A small sound classifier, trained from scratch.
Model: 12.6M parameters, norm groupnorm, depths [12].
Rows from block 5 of a small sound classifier, named by matrix and row number. Rows with one number belong to one channel. Each number is 128 + 32 x the weight over its row's rms, rounded and kept within 0 to 255. All counts start at 0.
After each channel's rows are labels from the 100 clips, of 14976, where the channel reaches its largest size: "top examples" is what is common among them. Only what is clearly more common there than usual is listed. The data: read English sentences (LibriTTS-R).
# filt: filter width-3 conv (model.blocks.5.filt.weight, 384x384x3, standardized in use, each kernel summed), inputs 96-191
# gate: gate width-3 conv (model.blocks.5.gate.weight, 384x384x3, standardized in use, each kernel summed), inputs 96-191
# out: residual pointwise conv (model.blocks.5.out.weight, 384x384x1, standardized in use, transposed), outputs 96-191

filt.228 [121  91 141  73 101  59 132 140 167 172 115 124 107 114 140 121 102  25 115  54 111 115 101 103 101 124 136 167 147 146 139 152 112 159 120 131  25 154  99 101 115 162 118 153 145 108  94 107 142 126 144  61 103 125 177 117 136 147  86 112 150  59  97 152 126 150 151 150 184 129 209 145 143  84 144  88 137 105 101 114 141  79 189 126 169 134 141  71 158 139 120 120  69 118 161 101]
gate.228 [125 171 151 163 143 121 118 192 107 132 131 110 157 104 116 132 122 212 117 104 108 115 146 163 163 103  75  80 141 117  97  93  93 138  99 110  95  81 121 101 166 133 167 155 144 119 106  81 120 149  79 162 169  51 189  66 155 160 168 126 122 142 108 122 127 146 112 133 150  82 182 104  98 182 143 125 123 124 191 153 122 154  78 101 110 149 108 124 126 136 141 160 133  91 111 137]
out.228 [160 129 161 104  93 106 175  87  96  92 101 123 152  74 141 150 145  89  94 144 104 133 151 115 138  88  93  97 163 146 103 111  96 140 119 126 115 124  98 113 118 128  86 129 123 106 164 113 114  88  29  98 156 126 132 133  96 146 146 115 198 135 209  93 132 110 223 137 113 132 107 119 153 177 140  63 108 125 108 183 153 170 147 148 117 136 118 148 139 119 143 112 140 110 126 113]
top examples: voice: female

filt.35 [114  92  88 152 146 130 141 174 113 152 115 196 166 104 157 122 127 100  98 121 118 158 131 157 166 135 212 143  86 116 136  83 123  68 136  86  60  96 197  97 145 152 121 124 146  94 109 113  92 113 150 220 186 173 124 123 141  76 121 138 109  90 118 101 112 204 100 177 169 105 127 106  59 107  98 118  57 130 108 167 141 168 115  76 105 132  83 119 106 174 150 119 171 107 140 108]
gate.35 [175 112 107 178 167 128 151  92 136 109 118 187 140 105 123 122 100  58 145 141  99 164 138 178 100 201  75 124 134 107 155  80 102 177 149  85 112 107 102 106 124 100 156 192 118 169 141 146  78 155 105 128 157 173 126 102 133 127 126 103 100  74 103 122 102 120 100 195 170 109 119 131 171 131 106 146 135 138 107  99 132 131 142  94 116 176 134  66 182 159 118 140 119  99 172 138]
out.35 [170  88 129 167 146  98 107  95 137 131 155 172 130  99 118 162 102 107 119 130 118 176 104 134 125 111 145 130 178 155 138 134  99 189 129 187 160 125 191  85 108  69  85 139 194 144 176 171 162 172 177 146 146 112 120 122  33 186 103 155  51 116 132 165 178 129 186 143 144 157 158 192 138  74 118 145 131 127 155 140  80 120  98 185 136  98 106 139 152 122 120 104  93 116 160 172]
top examples: voice: female

filt.280 [123 133  75 161 128  82 138  97 124 136 137 140 132 173 165  78  98 145 163 145  88 183 148  81 211  76 121  93 145  77 105 129 104 168  96 123  96  83 114 130 120  77  74  62 161 130 151 175 118 119 143 160 125 102 174  50 128 121 145 146 130 154 141 104 137  99 118 170 190 136 125  75 205  69 114  97 131 171 119 117 137 125 130 140  89 162  75 131 146 142  98 132 211 127 115 152]
gate.280 [ 99 159 151 137 130 103 145 140 150 167 107 135 155 109 126 137 147 107 150 120 102 172 121 156 143 191 147 178 151 132 165 114 142 105 125 185 166 108 120 127 109  79 168 134 168 126 153 102 140 122 160 158 185  96 119 118 111 131 152 106 108 189  79 147 123  75 144 105 110 148 174 113 124 186 152 117  90 148 141 124  76 182 125 120 113 147 116 145 155 104 144 148 160 159 146 160]
out.280 [105 143 139 126 198 115 169 183 128 134 129 141 149  94 151  79  77 172  80 118 136  93 132 155 122 128 114 125 146 125 180 119 134 164 188 121  84  91  86 132 121 124 116 125 123  74 113 136  84 133 137 107 132 156  69 140 117 156 119 108  98 148 116  79 134 124  95 124 154 190 111 141 101 128  82  68 166 117 138 159  96 104 139  72 127 121 136 112 115 121 190 113 172  82 167 111]
top examples: voice: female

filt.148 [163 107 140 106 122 116 132 105 180 195 121  88 157 135  49 158 103 119 120 114 174 186 209 106 183 164 162 185 127 136 121  89 106 148 186 134 152 117 167 146 127 160 126 153  60 130 154 151  93 114 150 108  76 108  93 111  95 106 123 139 117 115 102 104  85 168  90  58 164 146 136 104 172  95  91 169  95 114 151 146 127 127 126 140 121 173  70 158 126 186  69 105 105 100  93 106]
gate.148 [179 122  63  82  96 119 108 124 128 127 115 181 199 167 104  93 152  95 166 165 173 156  97 119  81 128 128  92 135 118 208 146 143 106 146 107 174  24 121 182 127 150 117  82 158 131 175 136  93 142 137 134 115 122  86 103  97 101 130 127 108 162 105  90  82 196  49 184 139 131 128  93 148 149 109  93 140  78 136  67 127  91 172 152 107 110 128 163  89 104  87  83 100  76 121  90]
out.148 [212 101  97 119  86 171  93 150 161 149 137  83 179 107 139 152 149 124 102  95 136 126 186 191 188 200 127 127 178 138 129  96 122 112 147 148 152 130 154 147 154 128 136  57 149 102 146 153  71 122  96 123 135 125  89 166 142 125 209 132 113  80 180 101 129  99 143 149  50 118 134 143 172 138 159 127 126 114 108 122 202 159 142 143 120 142 116  98 105 127 152 179 127 166 160 144]
top examples: voice: male

filt.224 [ 77 111 116  90  84 108 105 155 105 124 106  99 180  78 121  62 156 116 108 136 142 194 125  62 123 137 157  84 167 168 113 207 116 178 131 115  92 158 163 125 123  99 131 129 120  97  70 123 164 140 133 146 168 168  85 180 203 135 140 123  99 138 116 154 204 182 143 179 141  66 170 139 158 159 115 116 137 115 142 129  78  84 112 105 153  83 139 139 108  81 114 110 150 187 154 184]
gate.224 [ 99 116 157 125 153 110 104 126 130 168  13 127 122 180 105 124  76 144 109  74 106  88  77 104 145  86 165 137 168  72 169 148 195 149 125 160 148 169 110  95 148 115 184 172 134 165 136  78 155 119 147 134 132 112 101 107 137  94 119  60 160 183 104 124 147 162  32  85  95  83 138 111 125 103 134 135 145 150 150  59  92 112 143 115 120 145 137 101  93 103 119 145 145 128 123 179]
out.224 [168 152 182 119 103 152  97 187  71 117 117 161 100  82  88 138 112 160 102 128 143 115  96  90 183  89  95 177 179  85 118 107 130 108 158 161 149 109  72 146 103 122 129 103 193  71 139 150 111  70 120 119 143 115 138 123  88  44 126  94 187 157 180 112 158 166 129 150 140  44 116 164 108 121  96 111 163 135 133 100 149 123 107 160 130 141 117 130 137 119  86  99 123  94 138 131]
top examples: voice: male

filt.325 [ 79 139  84 121 123 131  92 153 114 138 129 179 181 129 125 141 100  72 230 100 162 141  66  55 125  76 127 120 185 115  93 180 128 101 136 188 138 188 130 103 124 188 128 188 134 113 149 106 127 100 168 144  92 151  85 132 180 197  56  92 183  57 166 141 116 122 216 170 156 137 186 109 157 127 109 115 146 124  75  73  98 145  70 136 162 122 114 127 132  91 125 109 122 139 164 101]
gate.325 [131 114 127 128 115  96 168 166  75 137  64 132  87 142 133 110 129 131 176 117 140  48 110 108 120 101  87  61 130 163  41 125 153 117 100  50 167 112 120 108 101 156  95 107 107 165 110 148 117 115  96 177 121  86 136  63 148 145 138 139 154 130 139 150  86 125 126  75 136 149 104 115 105 125 162 147 110 178  99 156 157 105 171 165 103  76 109 144 117 155 122 108 127 150 119 144]
out.325 [173 137 134 143 145 125 112 134 154 126 118 111  98 129  99 152 129 114 135 159  59 141 180 161 169 137 137 163 100 174 114 158 101  87  87  82 128 135 137 116 126 129 176 141 164  85 173 176 125  89  99 165 123 145  80 158 141 131 116  72 175 119 122 116 129  78 141 125 155 114  87 154 118 130 119 168 178 131 194 151 110  86  64 152 152 169 128 106  81 139 148  69 149 159 104  90]
top examples: voice: male

filt.3 [136 132 149 166 109 128 158 117 111 144 163 177 152 133 101 141 125 128 166 123 167 159 145  93 108 130  93 107 196  93  97 142 116 206 192 157 111 189  86 119 110  81 147 124 104 163 191 137 170 140 165 142 146 189 147  72 100 120 120  93 162 175 143 106 142 132 124 151 175 128 149  89 152  58 162 173 126 106 140 168 137 162 128  48 118 107 142 190 180  86 102 132 157 117 154 135]
gate.3 [149 182  70 113 169 131 150  83  95 154 170 132 151  91  83 167 205 134 138 121 157 141  89 120 125  97 170 130 103 156  99 146 147  91 106 163  87 106 156 159 154  85  48 160 103 124 125  73 105 135 122 160 189 152 119 130 125 122 173 115 151  99  88 124 140 144 158 144 164 177 119 179  94  76 130  86  88 147  85 117 136 101 115 132 129 140 127 139 128 154 119 120 139 140  62 135]
out.3 [ 63 122 152 127  84 154 188  95 123 100 108 157 168 209 141 140 115  83 142 168 156 145 160 129 142 151  97 172 123 119 127 111 122 192 103 182 113 111  99 155 161 129 118 169 113  59 126 152 200  87 100 137 140  76 129 119  66 154 131 114 166  88  65 126 182  64 144 122 116  96 106 196 118 136  96 141  82 136  96 139 205 125 101 150 130 134 157 171 191 108 145 129 118  88 134 111]
top examples: voice: female

filt.92 [130 115 156 167 154 112 203 108 110 100 144 157 119 156 149 127  69 155 166 103 121 136 114 124 135 172 158 115 107 120 103 118 116 162 180  92 186 102 121 192 170 113 116  80 165 124 102 207 123 137 141 121 171 137  71 131  76 176 138 134  86 159 190 198 161 126  95 115 135  86 144 158  91 186 154 109 136  96 121 159  87 108 149 160 117  64  79 120 136 137 155 119 172 146 149 130]
gate.92 [ 95 119  85  86  91 118 103 188 182 186 131 156 150 118 117 142 120 129  90 146 184 110 134 158 167 158 151 110 104  81 137 163 157 121  92 117 139  71 119 147  62 161 129 131 138 106 108  82  88  87  88 184 100 123 211 160 140 124 151 147 157 108 107 117 149 146 203 110 122 134  91  97 116 130 126  80 131 138  71 135 118 157 132 163 192 168 164 135 132 117 185 113 135 133 115 154]
out.92 [ 97 117 144  73 151 131  98 124 176 156 153 146  74 143 112 145  54  77  92 113 114 182 102 112 134 116 137 101 182 158 129  73  91 149 139  92 107 129 159  97 118 145 150 161 159 209  96 116  78 143  38 109 116  86 131 169 168 119 165 113  99 159 128  74 157 125 204 142 116 138 172 110 138 158 125 103  93 173 136 186 126 110 135 173 104 141 131 156 104 117  98 226 174 149  57 148]
top examples: voice: male

filt.16 [134 123 185  88 190 124 163 159 139  96 118  53 122 101 171 141 112 135 114  59 131 106 166  65 149 111  99 109  82 112 128  71 177 156  76 100  92 132  68  77 104 191 118 163 156  99 141 131  96  98 132 113 134  93 149 120 103 142 140 105 141 165  58 183  75 104  96 157 144 169 107 149  99 128 137 114 127 130 166 110  90 161  63 151 177 105 167 137 121  90 101 128 120 143 100 127]
gate.16 [ 83 132 142 106  40 123 128 112 162 134 141 106 146 119 121  78 154 120 166  96 131  89 106 126 142  77 115 161 130 120  99 118 135  82 174 136 149 161  54 127 168 137  78 142 178 188  49 126 123 119 101  59 151 112 132 133 146 180 121 127 120 111 145 146  80 162 183 102 142 128 156  84 182 180 156 177 126 152  97 142  42 129 124 130 140 149 156  95 133 108 163  99 173 228 149 170]
out.16 [101  86 107 169 109 116  95  84 107 122 133 157 142  84 110 130 125 122 199 151 178 162 114 133 126  60  88 147 161 208 119 139  66 140 119 212 102 133 146  65 147  77 210 145 128  89 119 185 124 158 133 115 149 151 135 112 125  81 172  91 150 167 133 103 167  73 116  94 106  85  84  88  87 131 137 130  90 162 136 171  95  86 197 146 112  92  96 140 139 124 146  94 217 111 141 114]
top examples: voice: female

filt.266 [149 135  84 133 172  79 143 197 146 108 180 162 171 104  77 142 139 206 134  97  95 103 143 129 170 137 120  94 136  90 167 151 158 173  82 118  56 164 126 155  90  70 106 151 134 139 120 115 126 133 111 154 123 186 112 124 154 119 127 110 104 156 109  86  98  68 114  97 133 118 143 122 155 148  91 166 130 101  99 156 108  81  80 162  96  96 160 202 130 140  85 181 169 136  87  95]
gate.266 [ 58 170  81 114 125 140  55  92 113 121  88 175 136 117 110 133 134 162  91 117 180 113  98 150 131 136 150 132 151  70 115 127 114 146 149 126  76 135 125 102 111 202  27 133 151 119 112 154 116 159 146  69  93 110 117  91 146 111 133 143 106 120 171  91 115 152 123 158 103 110 153 144  87  96 134 144 181 135 152  71  93  74 112 132 125 178  83  92 150 137 172 124 109 148 156  98]
out.266 [199 157 106 172  80 133 117 151  76 132 123 158  92 147 110 130  99 122 133 153 106 125  88  36 133 154  76  88 155 102 121 166 111 163 139 133 133 110  58 140 195 162 154 158 170  63 141 150 103 141 122  97  94 124 134  88 158 122 176 161 142  94 203  68 140 173 116 132 126  72 122  93 130 149  84 138  90 100  95 147 134 155  94 148 136 113 150 133 105 163 158 105  92 160 148 140]
top examples: voice: male

filt.371 [133 139 123 168 117 154  98 151 111 109 118 127 130 133  91 104 167 149 101  97  72 123 128 141 155  61 162  84  87 193 126 171  97 140 124 197 137  54 197  73 121 100 170 141 191 145 164 140 140  86 148  87 137 166 117 107 107  92 123  80 132 147 135 167 103  83  98  97 119 111 147 118  89  92 132 127 115 154 173 133 153 145 154 135 109  52  54 145 187 154 110 116  92 108 143 121]
gate.371 [ 73 115  45  71 131  91 123 152 106  69 149  71 129 144 111  70 191 145 187 169  79 142 146  89 157 103 147 125 127 123 125 154 175 112 159 145 145  94 134 150 200 114 137 172 150 167 158 144 136 159 115 155 142 100 181 111 162 184 148 176 120 194  96  89 136  91 143 202  96 137 116 173 122 160 158 147 103 112 148 125 136 126 188 130 132 174 166  97 142 172 133 172 125 119 167 160]
out.371 [117 114 159 165 168 103 110 168 177  88 172  78 154 134  89 215 115 118 124  82  92 129  85 116  88 115  71  90  82 149  46 121 108 120 113 118 117 122  87 144  82 147 129 148 113  67 104 115 100  87 143 107 131 163 129 112 152 134 120 142  59  88  87 125 144 152 184  96  63  93 101  77 149 164 108 108 126  96 101 128 107 123 116 114 117 148 140 133 161 129 132 139  73 119 177 153]
top examples: voice: female

filt.355 [162 124 188 149 149 118  77 114 151 170 109 176 133  51  84 138 112 140  79 150 107  82 126 179  97 100 105 170 181 143 176 134 146 125 171  64  55 119  87 134  88 189 139 185 158 188 121 100 155 129 113  85  78 174 192 212 116 140 114 114 103 182 139 140 119 124 112  88  87 148 152 103 112 128 119 146 179 179 128 127 190 106 157 109 110 152 105 134 212 124 140 109  63  88 101 155]
gate.355 [ 63  73 136  77 192 120 161 112 111 181 150 108 140 149 124  80 121  84 120 102 137 132 133 164 160 155  93  48 126 112 141 152 150 102 145 158 108 144  77 149 153 119  78 149 130 146 109  91 146 167 155 134 127 115  28 145 146 139 124 123 163  76 116 126 112 177 131 166 144 158 120  76 136 136  91 144 131 153 117 128 156 151 154 118 102 174 139 131 142 175 151 113  46 123 173  64]
out.355 [108  90 118  50 133 165 113 137 105 119  91 105 104 116 135  92  95 162 136 143 100 115 127 153 145 183 218 140 167 130 158  82 145 102 140 112 127 116  94 119 108 157 102 113 131 111 154 124 135 122 125 136 117 103 119 125 104 150 132 123 130 129 107 114 184 148 215 125 132  69 119 135 214  93 126 214 122 169  95  78 145 163 165 113 170 169  87 127 118 162  60 152 165  83 131 124]
top examples: voice: male

filt.263 [118 128  88 109 185 149  49 100 160 120  88  27 126  77 131 119 144 151 134 184  77 109 124 153 123 192 158 150 124 126 113 145 115 134 189 102 163 122  84 161 112 128 136 117  72 163 133 141 104 113 128 101 123 155 165 149 137 135 109 135 102  78 204 172 117 127 113 130 175 118 139 125 119 147 105  89  86 165 129 105 148 103  89 148 173 141 138 175 138 107 134 106 144 161 127 123]
gate.263 [ 73 149 110  92 187 164 133 159 110 142 125 117 128  89  85  93 130 120 134 118 101 139 201 141 112  99 181 123 174 141 102 102  90  90 175 141 222 148  82 140 140 110 184 135 158 180  60  56 115  87 123 157 132  88  99 127 147 168 133 144  87 103 118 185 105  86 121 145 104 150 152 109  95 130 155 158 105 101 104 130 107 115  30 151 104 174 143 151 148 110 141  72 156 120 147 123]
out.263 [ 88 150 114 161 176 193 183 187  87 135 153 157  69 132  91 104 139  85 160  64 158 157 172 105 151  89 159  96 105 126 107 131 159 155 134 116 134 154 131 140 138  90 140 144 103 124 144 104 141  97 181 161 106 121 145 108 149  73 107 179 105 149 151  80 110 123  98  75 152  72 119  87 143 123 160 145 119 124 137 116 114 100 105 175  88 105 108 167 149 141 105 224 172 185  70 127]
top examples: voice: female

filt.368 [174 192 105 122  81  96  94 153  88  96  92 139  91 178 152  52 141 115 152 191 133 124 114 143 121  92 122  92 108 126 144 140 151 147 133 156 141 162  91 135 123 119 128 119 133 118 142  95 149 175 149 190  64  67 143 159 121 105 112 124 148 158 157 142  98 192 138 106 169  98 134 101 143 122 120  63 145 119  95  62 119 126 144 147 155  71 139  98 130 153 136 143 115  86 130 157]
gate.368 [141  86 154 128 149 146 106 103 131 140 116 100 120 179 131 170  99  94 134 163 110 119 125 222 125 146 183 102  96  68 155 112 185 160 147 191 143 142 158  89  98 111 134 141 142 179 139 120 111 214 163 161 145 118 166 117  87 153 140 200 118 102 129 160 116 119 172 157 102 150 140 156 182 101 158 130 116 119 100 115 130  97 130 201 135 112 170 138 207 172  88 140  85 155 148 110]
out.368 [ 83 135  97 121 114 150 221 136 142 135  99 134 115 116 126 152 164 229 162 115 140 202 108 161  81  45 118 159 137 167 151 139 172 120  98 123 116 119 157  78 220 133 156 126 130 189 133 167 117  82  85 137 112 126 124 144 113 224 113 126 170 139 117 163 171 111 133 147 114  77 140 105 119 130 132 140 118 133 118 139 159 115 107 124 154 125 150 113 117 104 123 110 112 163 113 121]
top examples: voice: male

filt.233 [113 116 118  91 149 116 164 122 167 117 121 145 165 129 125  81 182  92  54 139 150 140 149 162 166  77 145  79  44 123 172  72 224 125 121 203 160  94 199  89  99  93  90 178 143 103 134 152 112 118  98 228 117 133 163 170 153 172 169 124 114 110  80 126 130  92 141 168 181 129 135  66  79 114  97 114 117 146 124 137  88 103 143 156 136 160 114 112 102 143 118 107 159 164 115 190]
gate.233 [100 125 167 106 101 146 107 126 149 144 178  98 106  94 138  76  85 104 145 143 117  70 139  37 159 151 167 137 142 137 101 148 119 108 139  89 141  85 107 126 191 186 141 132 128 125  90 151 136 178  95  66 166 143  81 147 147 160 166  95 139 120  63 127  69  90  95 102 111 119 169 103 151 130 162  80 100  97 138 122 149 173  82 133 126 165 111 134 113 122  80 142 119 171 157 147]
out.233 [152 124 140 133 174 148  69 153 173 148 155 147 134 107 173  96  95 113 117 117  63 157 103 135 116 167  63 111 137  79 134 101 115 143 103 100 124 178 133 116  99  96 126 106 167 118 108 115  97 111 163 147 174 191 171 103 142 125 138 130 110 155  48 114  90 100 125 144  92 182  62 151 163 123 155 124 157 149  91  80  91 144 104 138 103 120 158 121 119 160 126  49 158 141 112 144]
top examples: voice: female

filt.183 [130 142 100 123 135 113 106 137 119 129  60  90 179 138 156 169 125 128 132 153 138 128 101  58 117 159 106  71 106  93 130 119 110 124  24 160 135 102 117  96 115  42 119 165  87 165 129  74 134 145 128 188 139 120 103 113 133 212 146  62 180 189  71 136  85 143 120 160 130 144 118 170 129 196 173  92 110  85 152  90 132 128  72 135 140 127 140  92 140 151 145 150 114 121 159 166]
gate.183 [129  62  53 110 130 127 103  89 115 138 121 135  84 174 151 130 167 102 183 188 134 118 136 168 137 168 109 107 103 127 119  50 122 192 146 130 142 123 109  74 143 145 123 151 120 131 102 181 112 101 139 147 129 123 137 110 149 163 154 187 170 158 125  97 121  69 158 169 163 174 120 125 107  89  99 203 129 148 161 177 103 124 140 139 131 128 120 136 131 177 146 106 117 106 147 117]
out.183 [185 131 100 164 105 112  83 111  98 134 127  78  97 168 154 122  73 124  94 113 126 109 130 153 174 104 135 127 161  98 146 120  86 111 118 105 201 208 170 112 149 134 138 152  93  50 127 103 113  93 112 122 115 107 104  89 133 113 104 120 107 202 120 152 141  88 131  56 145  41 158  78 134  42 147 229 170 131 201 127  91 102 144 118  65 146 125 116 112 132 147  73  87 126 101 156]
top examples: voice: male

filt.357 [127  87 113 155 127  75 117 189 128 133 143 108  82  92 183 115  77 122  78 106  64 145 124 107  89  93 179 156 106 186 175  60 108 138 103 136 143 110 164 114  89 191  94 139 128 107 142 183 159 105  64 118 110  93 130 110 147 164  91 144  82 167 114 255 136 140 170 140 147 145 234 123 174 149 150  89 116 171 171 125  74 101 129 159 108 130 130 177 120 123  99 136 136  81 122 155]
gate.357 [107 119 106 142 116 141 113 120 123 122 130 113 113 116 120  62 190 150 123 156 157 144 140  85 114 120 144 150  83 180 131 150 137 165 183 113 109 106 125  88  97 137 111 114 167 196 126 136 133 150  78 183 133 145 112 128 119  94 124  60 115 171 102 159  60 128  74 154 104 127 158 169  98 173 117 139 125  65 153 131 174 104 102 146 175 160 112  54 113 145 132 192 123  73 181  84]
out.357 [125 110 168  97 197 138 143 134 132 161 137 100 154 162  49  57 147  96 139 151 112 152 121 132 157 206 152 124  99 114 150 109 124  97 159  71 129 107 105 107 121 133  83 147 108 139 148 115  89 127 141 167 126 199  76 159 122 140 139 103 110  86 137 154 110 163 122 182 139 180 129 168 163 104 141 168 158 170  89 141 103 151 115  69  79 126 133 134 163 176 140 180  81  96 151  94]
top examples: voice: female

filt.34 [157 132 140 169  91 121 140 131 126 150 136 121 107 105 105 178 109 220 121 113 132 146 129 185 114 119  83  91 130  99 123 142 121 164 153 122  97  84 194 160 185 106 154  95 171 155  94 116  92  70  88 141 103 115 112  97 101 157 134 159 148 113 177 155 109 136 144 144 166 148 136  62 105 121 137 159 120 117 115 144 157 112  97  72 111 107 166 104 192 148 165 115  90 193 158 150]
gate.34 [110 133 128 132  86 138 155 147 121 191 149 113 117 113  73 121 133  93 131 106 144  88 206 110  35 111 173 133 123 163 118 160 115 158 134 105 168  87 105 122 150  87 183 141 138 149 173 144 107 175 119 150 109 117 122 141 122 153 148 170 123  87 120 141 123  70 101 110  79  97 128 152 111 130 105 100 143 135  99 100 120 149 113 126 156 144 177  99  97 126 126 114  95  78 118 148]
out.34 [148 174 104 135 107 116  90  84 113 128  77  65 143  94  85 109  93 135  97 119 119 168  84 159  96 103 161 199 138 128 153 137 126  73 151 142 123 106  65 118 121 102  88 107 144  78 128  69 245 176 127 121 147 137 166 127 137 135 106 142 101 135  74 165  69 158 132 141 123 145 166 156 140  82 108 136 146 168 175 138 168  97 135  62 179 119 162 141 114 135 117  82 181 138  95 166]
top examples: voice: male

filt.42 [165 107  82 143 100 107  87  82 129 161 115 128 180 173 112 202 152 144 158 164 146  80 104  93  83 122 165 107 105 150 153 138 107 144 200  81 121 166 215 136 176  50 152 145  95 158 166 123 163 126 122 146 137 193 167 155 139 162 100 156  94 181  90 120  94 139 157 142 123 156 110 112 126 132 146 110  70 114 153 138 138 102 104 162 104  54 106 165 156 183 115 126 128 122 148 113]
gate.42 [147 124 161 117 144 125  80 129  76 163 151  99 142 142 147  88 171 105 114 123 142 101 109 149 135 113  87  91 104 152 135 109 111 148 117 111 142 112 166  74 153 157 135 115 108 121 119  94 124 155  70 218 170  76 112  87 141 152  86  99 176  51 164 121 128 155 124 143 175 143  53 148 120 150  62  69 194 139 119  69  48 107  71 139 168 153 158 100 157 198 150 173 120  99  96 125]
out.42 [ 74 140 138 107 132 154 170 116 165 141 136 114 115  33 113  67 130 188 103 186 134 142  95 130 135  73 119 114 179 102 177  85 142  70 152 104 144 135 139 115 109 125 142 110 169 167 134 134  90 154 172 141 169  72 138 127 120 115  94 147 153 125 119 134 177 143  47  87 158 160 135 134  99  93  97 143 162 122 120 155 127 128 160  70  68 147 161 132 148  94  70  87  96 143 108 149]
top examples: voice: female

filt.43 [ 92 137 126  81 164 135 112 143 118 119 135 134 125 138 131 149 137 114  68 102 133 149  84 101 136  75 113 109 135 169 161 116 113 112 204 143 105 108 109 163  94 150 126 164 118 137 127 190 131 162  90 143 149 143 143  83 145  64 139 159 145 119 101  61 114 178 131 110  99  58 115 163  57 142 107 118 164 163 109 126 128 106 112 125 125 112 165 130 180 132 133 105  99 102 130  83]
gate.43 [141 123 137 128  91 188 123  76 127 172 124 120 125 118 177 189 144 127 129 171 173 143 127 130 109 153 107 131 105 148 146 105 101  70 181 103  88 109 131 171 111  87 126 142 105 170 109 139 108 121  80 147 144 134 115  93 170 138 151 199 163 108  98 178 173 193 167  98 148 197  93  98 118 105 176 145 143 178 107  88  94  85 153 113  82 106 147  79 161 196 114  83 149  89 119 129]
out.43 [185 117 116 169 135 131  91 127 111 183 115  87 141 128 125  83 109 110  97 150 111 151 108 110 149 211 158 102 169  79 129 118 114  67 108 108 164 170  96 177 130 119  97  69  94  42 143  83 175  83 136 173 111 177 120 153 106 180 172 111 143 139 139 168 157 104  77 132 102 196 139 122 187 144 132 157  75 158 217  88 108 141 121 126  74 110 124  79 119 201 102 143 156 172 138 130]
top examples: voice: male

filt.125 [ 98 153  80 135 108 138  78 146 153 132 156 124 191  74  86  91  73 209 133 123  54  89 120 153 162 158 132 129 188 110 141 105 238 195 110 126 140 163 127 127  80 163 144 115 133 132 194 100 164  95 138  81 136 134 193 140 160 151  61 122 159 155 100 126 117 111  78 170  95 170 143  88 144  61 172 102  64 168  60 132 116 136 148 138 146 112 114 115 121  85 168 130 135 138 124 192]
gate.125 [108 167 146 126 178 124 122 144  88 146 198 119 130 109 105 148 133 200  71 102 127 212 120 130 123 124 187 105 149 205 111 104 126 190 161 194 100 198 104 165 157  97 121 151  82 178 116 139 140 124 117 101  87 102  83 147  98  58 174 102 168 139 150  91  43 112 130 114 132 122 141 123  77 201  93 139  91 101 131 159 153 126  85 139 130 119 106 109 105 165  73 147 140 116  94  83]
out.125 [ 99  59 106 143 173 183 196 118 173 152 109 180 126 129 178 159 118  87 175  87 134 168 106 141 153 117  89 173 147 142 143 133  90 133 179 167  80 118 135 130 117 115 141 115 137 171 137  86  67 111 186 116 135 177 143 140 132 181 150 129 122 119 144 126 146 131 138  57 122 166 125 116 159 121 147  78 157 138 139 130  97 115 116 127  77 115 124 161 122 149 127 114  91 148  87 120]
top examples: voice: female

filt.215 [132 144  97 117  96 132 144 114 136 145  96 125 186 112 175 171  95 100 139 131 138 184 132 165 170 176 130 142 111 173 134 134 163 183 193 100 127 161 171 141 114 144 107 119 200 111 154 123 118 101 156  94 191 159 166 179 123  90 147 113 157  93 168 138 162 159 164 133 161 180  96  86  84 149 117 181  69 140 149 149 175 125 129 151 161 159 174  91 150 169 149  73 144 109 135 122]
gate.215 [ 78 138 152 153 113 146 132 137 172  96  85 142 131 131 149 100 115  58 106 138 176 124 172 127 138  93 170 105  94 100 120 152  84 134 116 123 121 137  90 104 129  94  99 145  87 163 102 138 128 136 163 160 148 135 135 121 177 150 155  99 165 109 108 162 110 169  89  97 128  80 174 105 177 110  83 143 153 174 158 132 149 132 152 136 161 169 140 144 146 121 133 163 181 137 110 146]
out.215 [133 112 165 115 144 167 110 156 146 141 127  81 199  98 123 139 103 184  91  68  49 163 149 102 101 101 140  97 224 110 136  71 125 136 105 177 137 163 142 174 138 123 144 137 103 143 162 125  97 149  83 154 104  77  77 156 125 146 188  95 120  74 105  49 151 184 200 148 144 132  93 163 153 101 156 107 111 159  69 107  86 128 151 137  84 122 138 119 118 155 111 130 151  93  87 150]
top examples: voice: male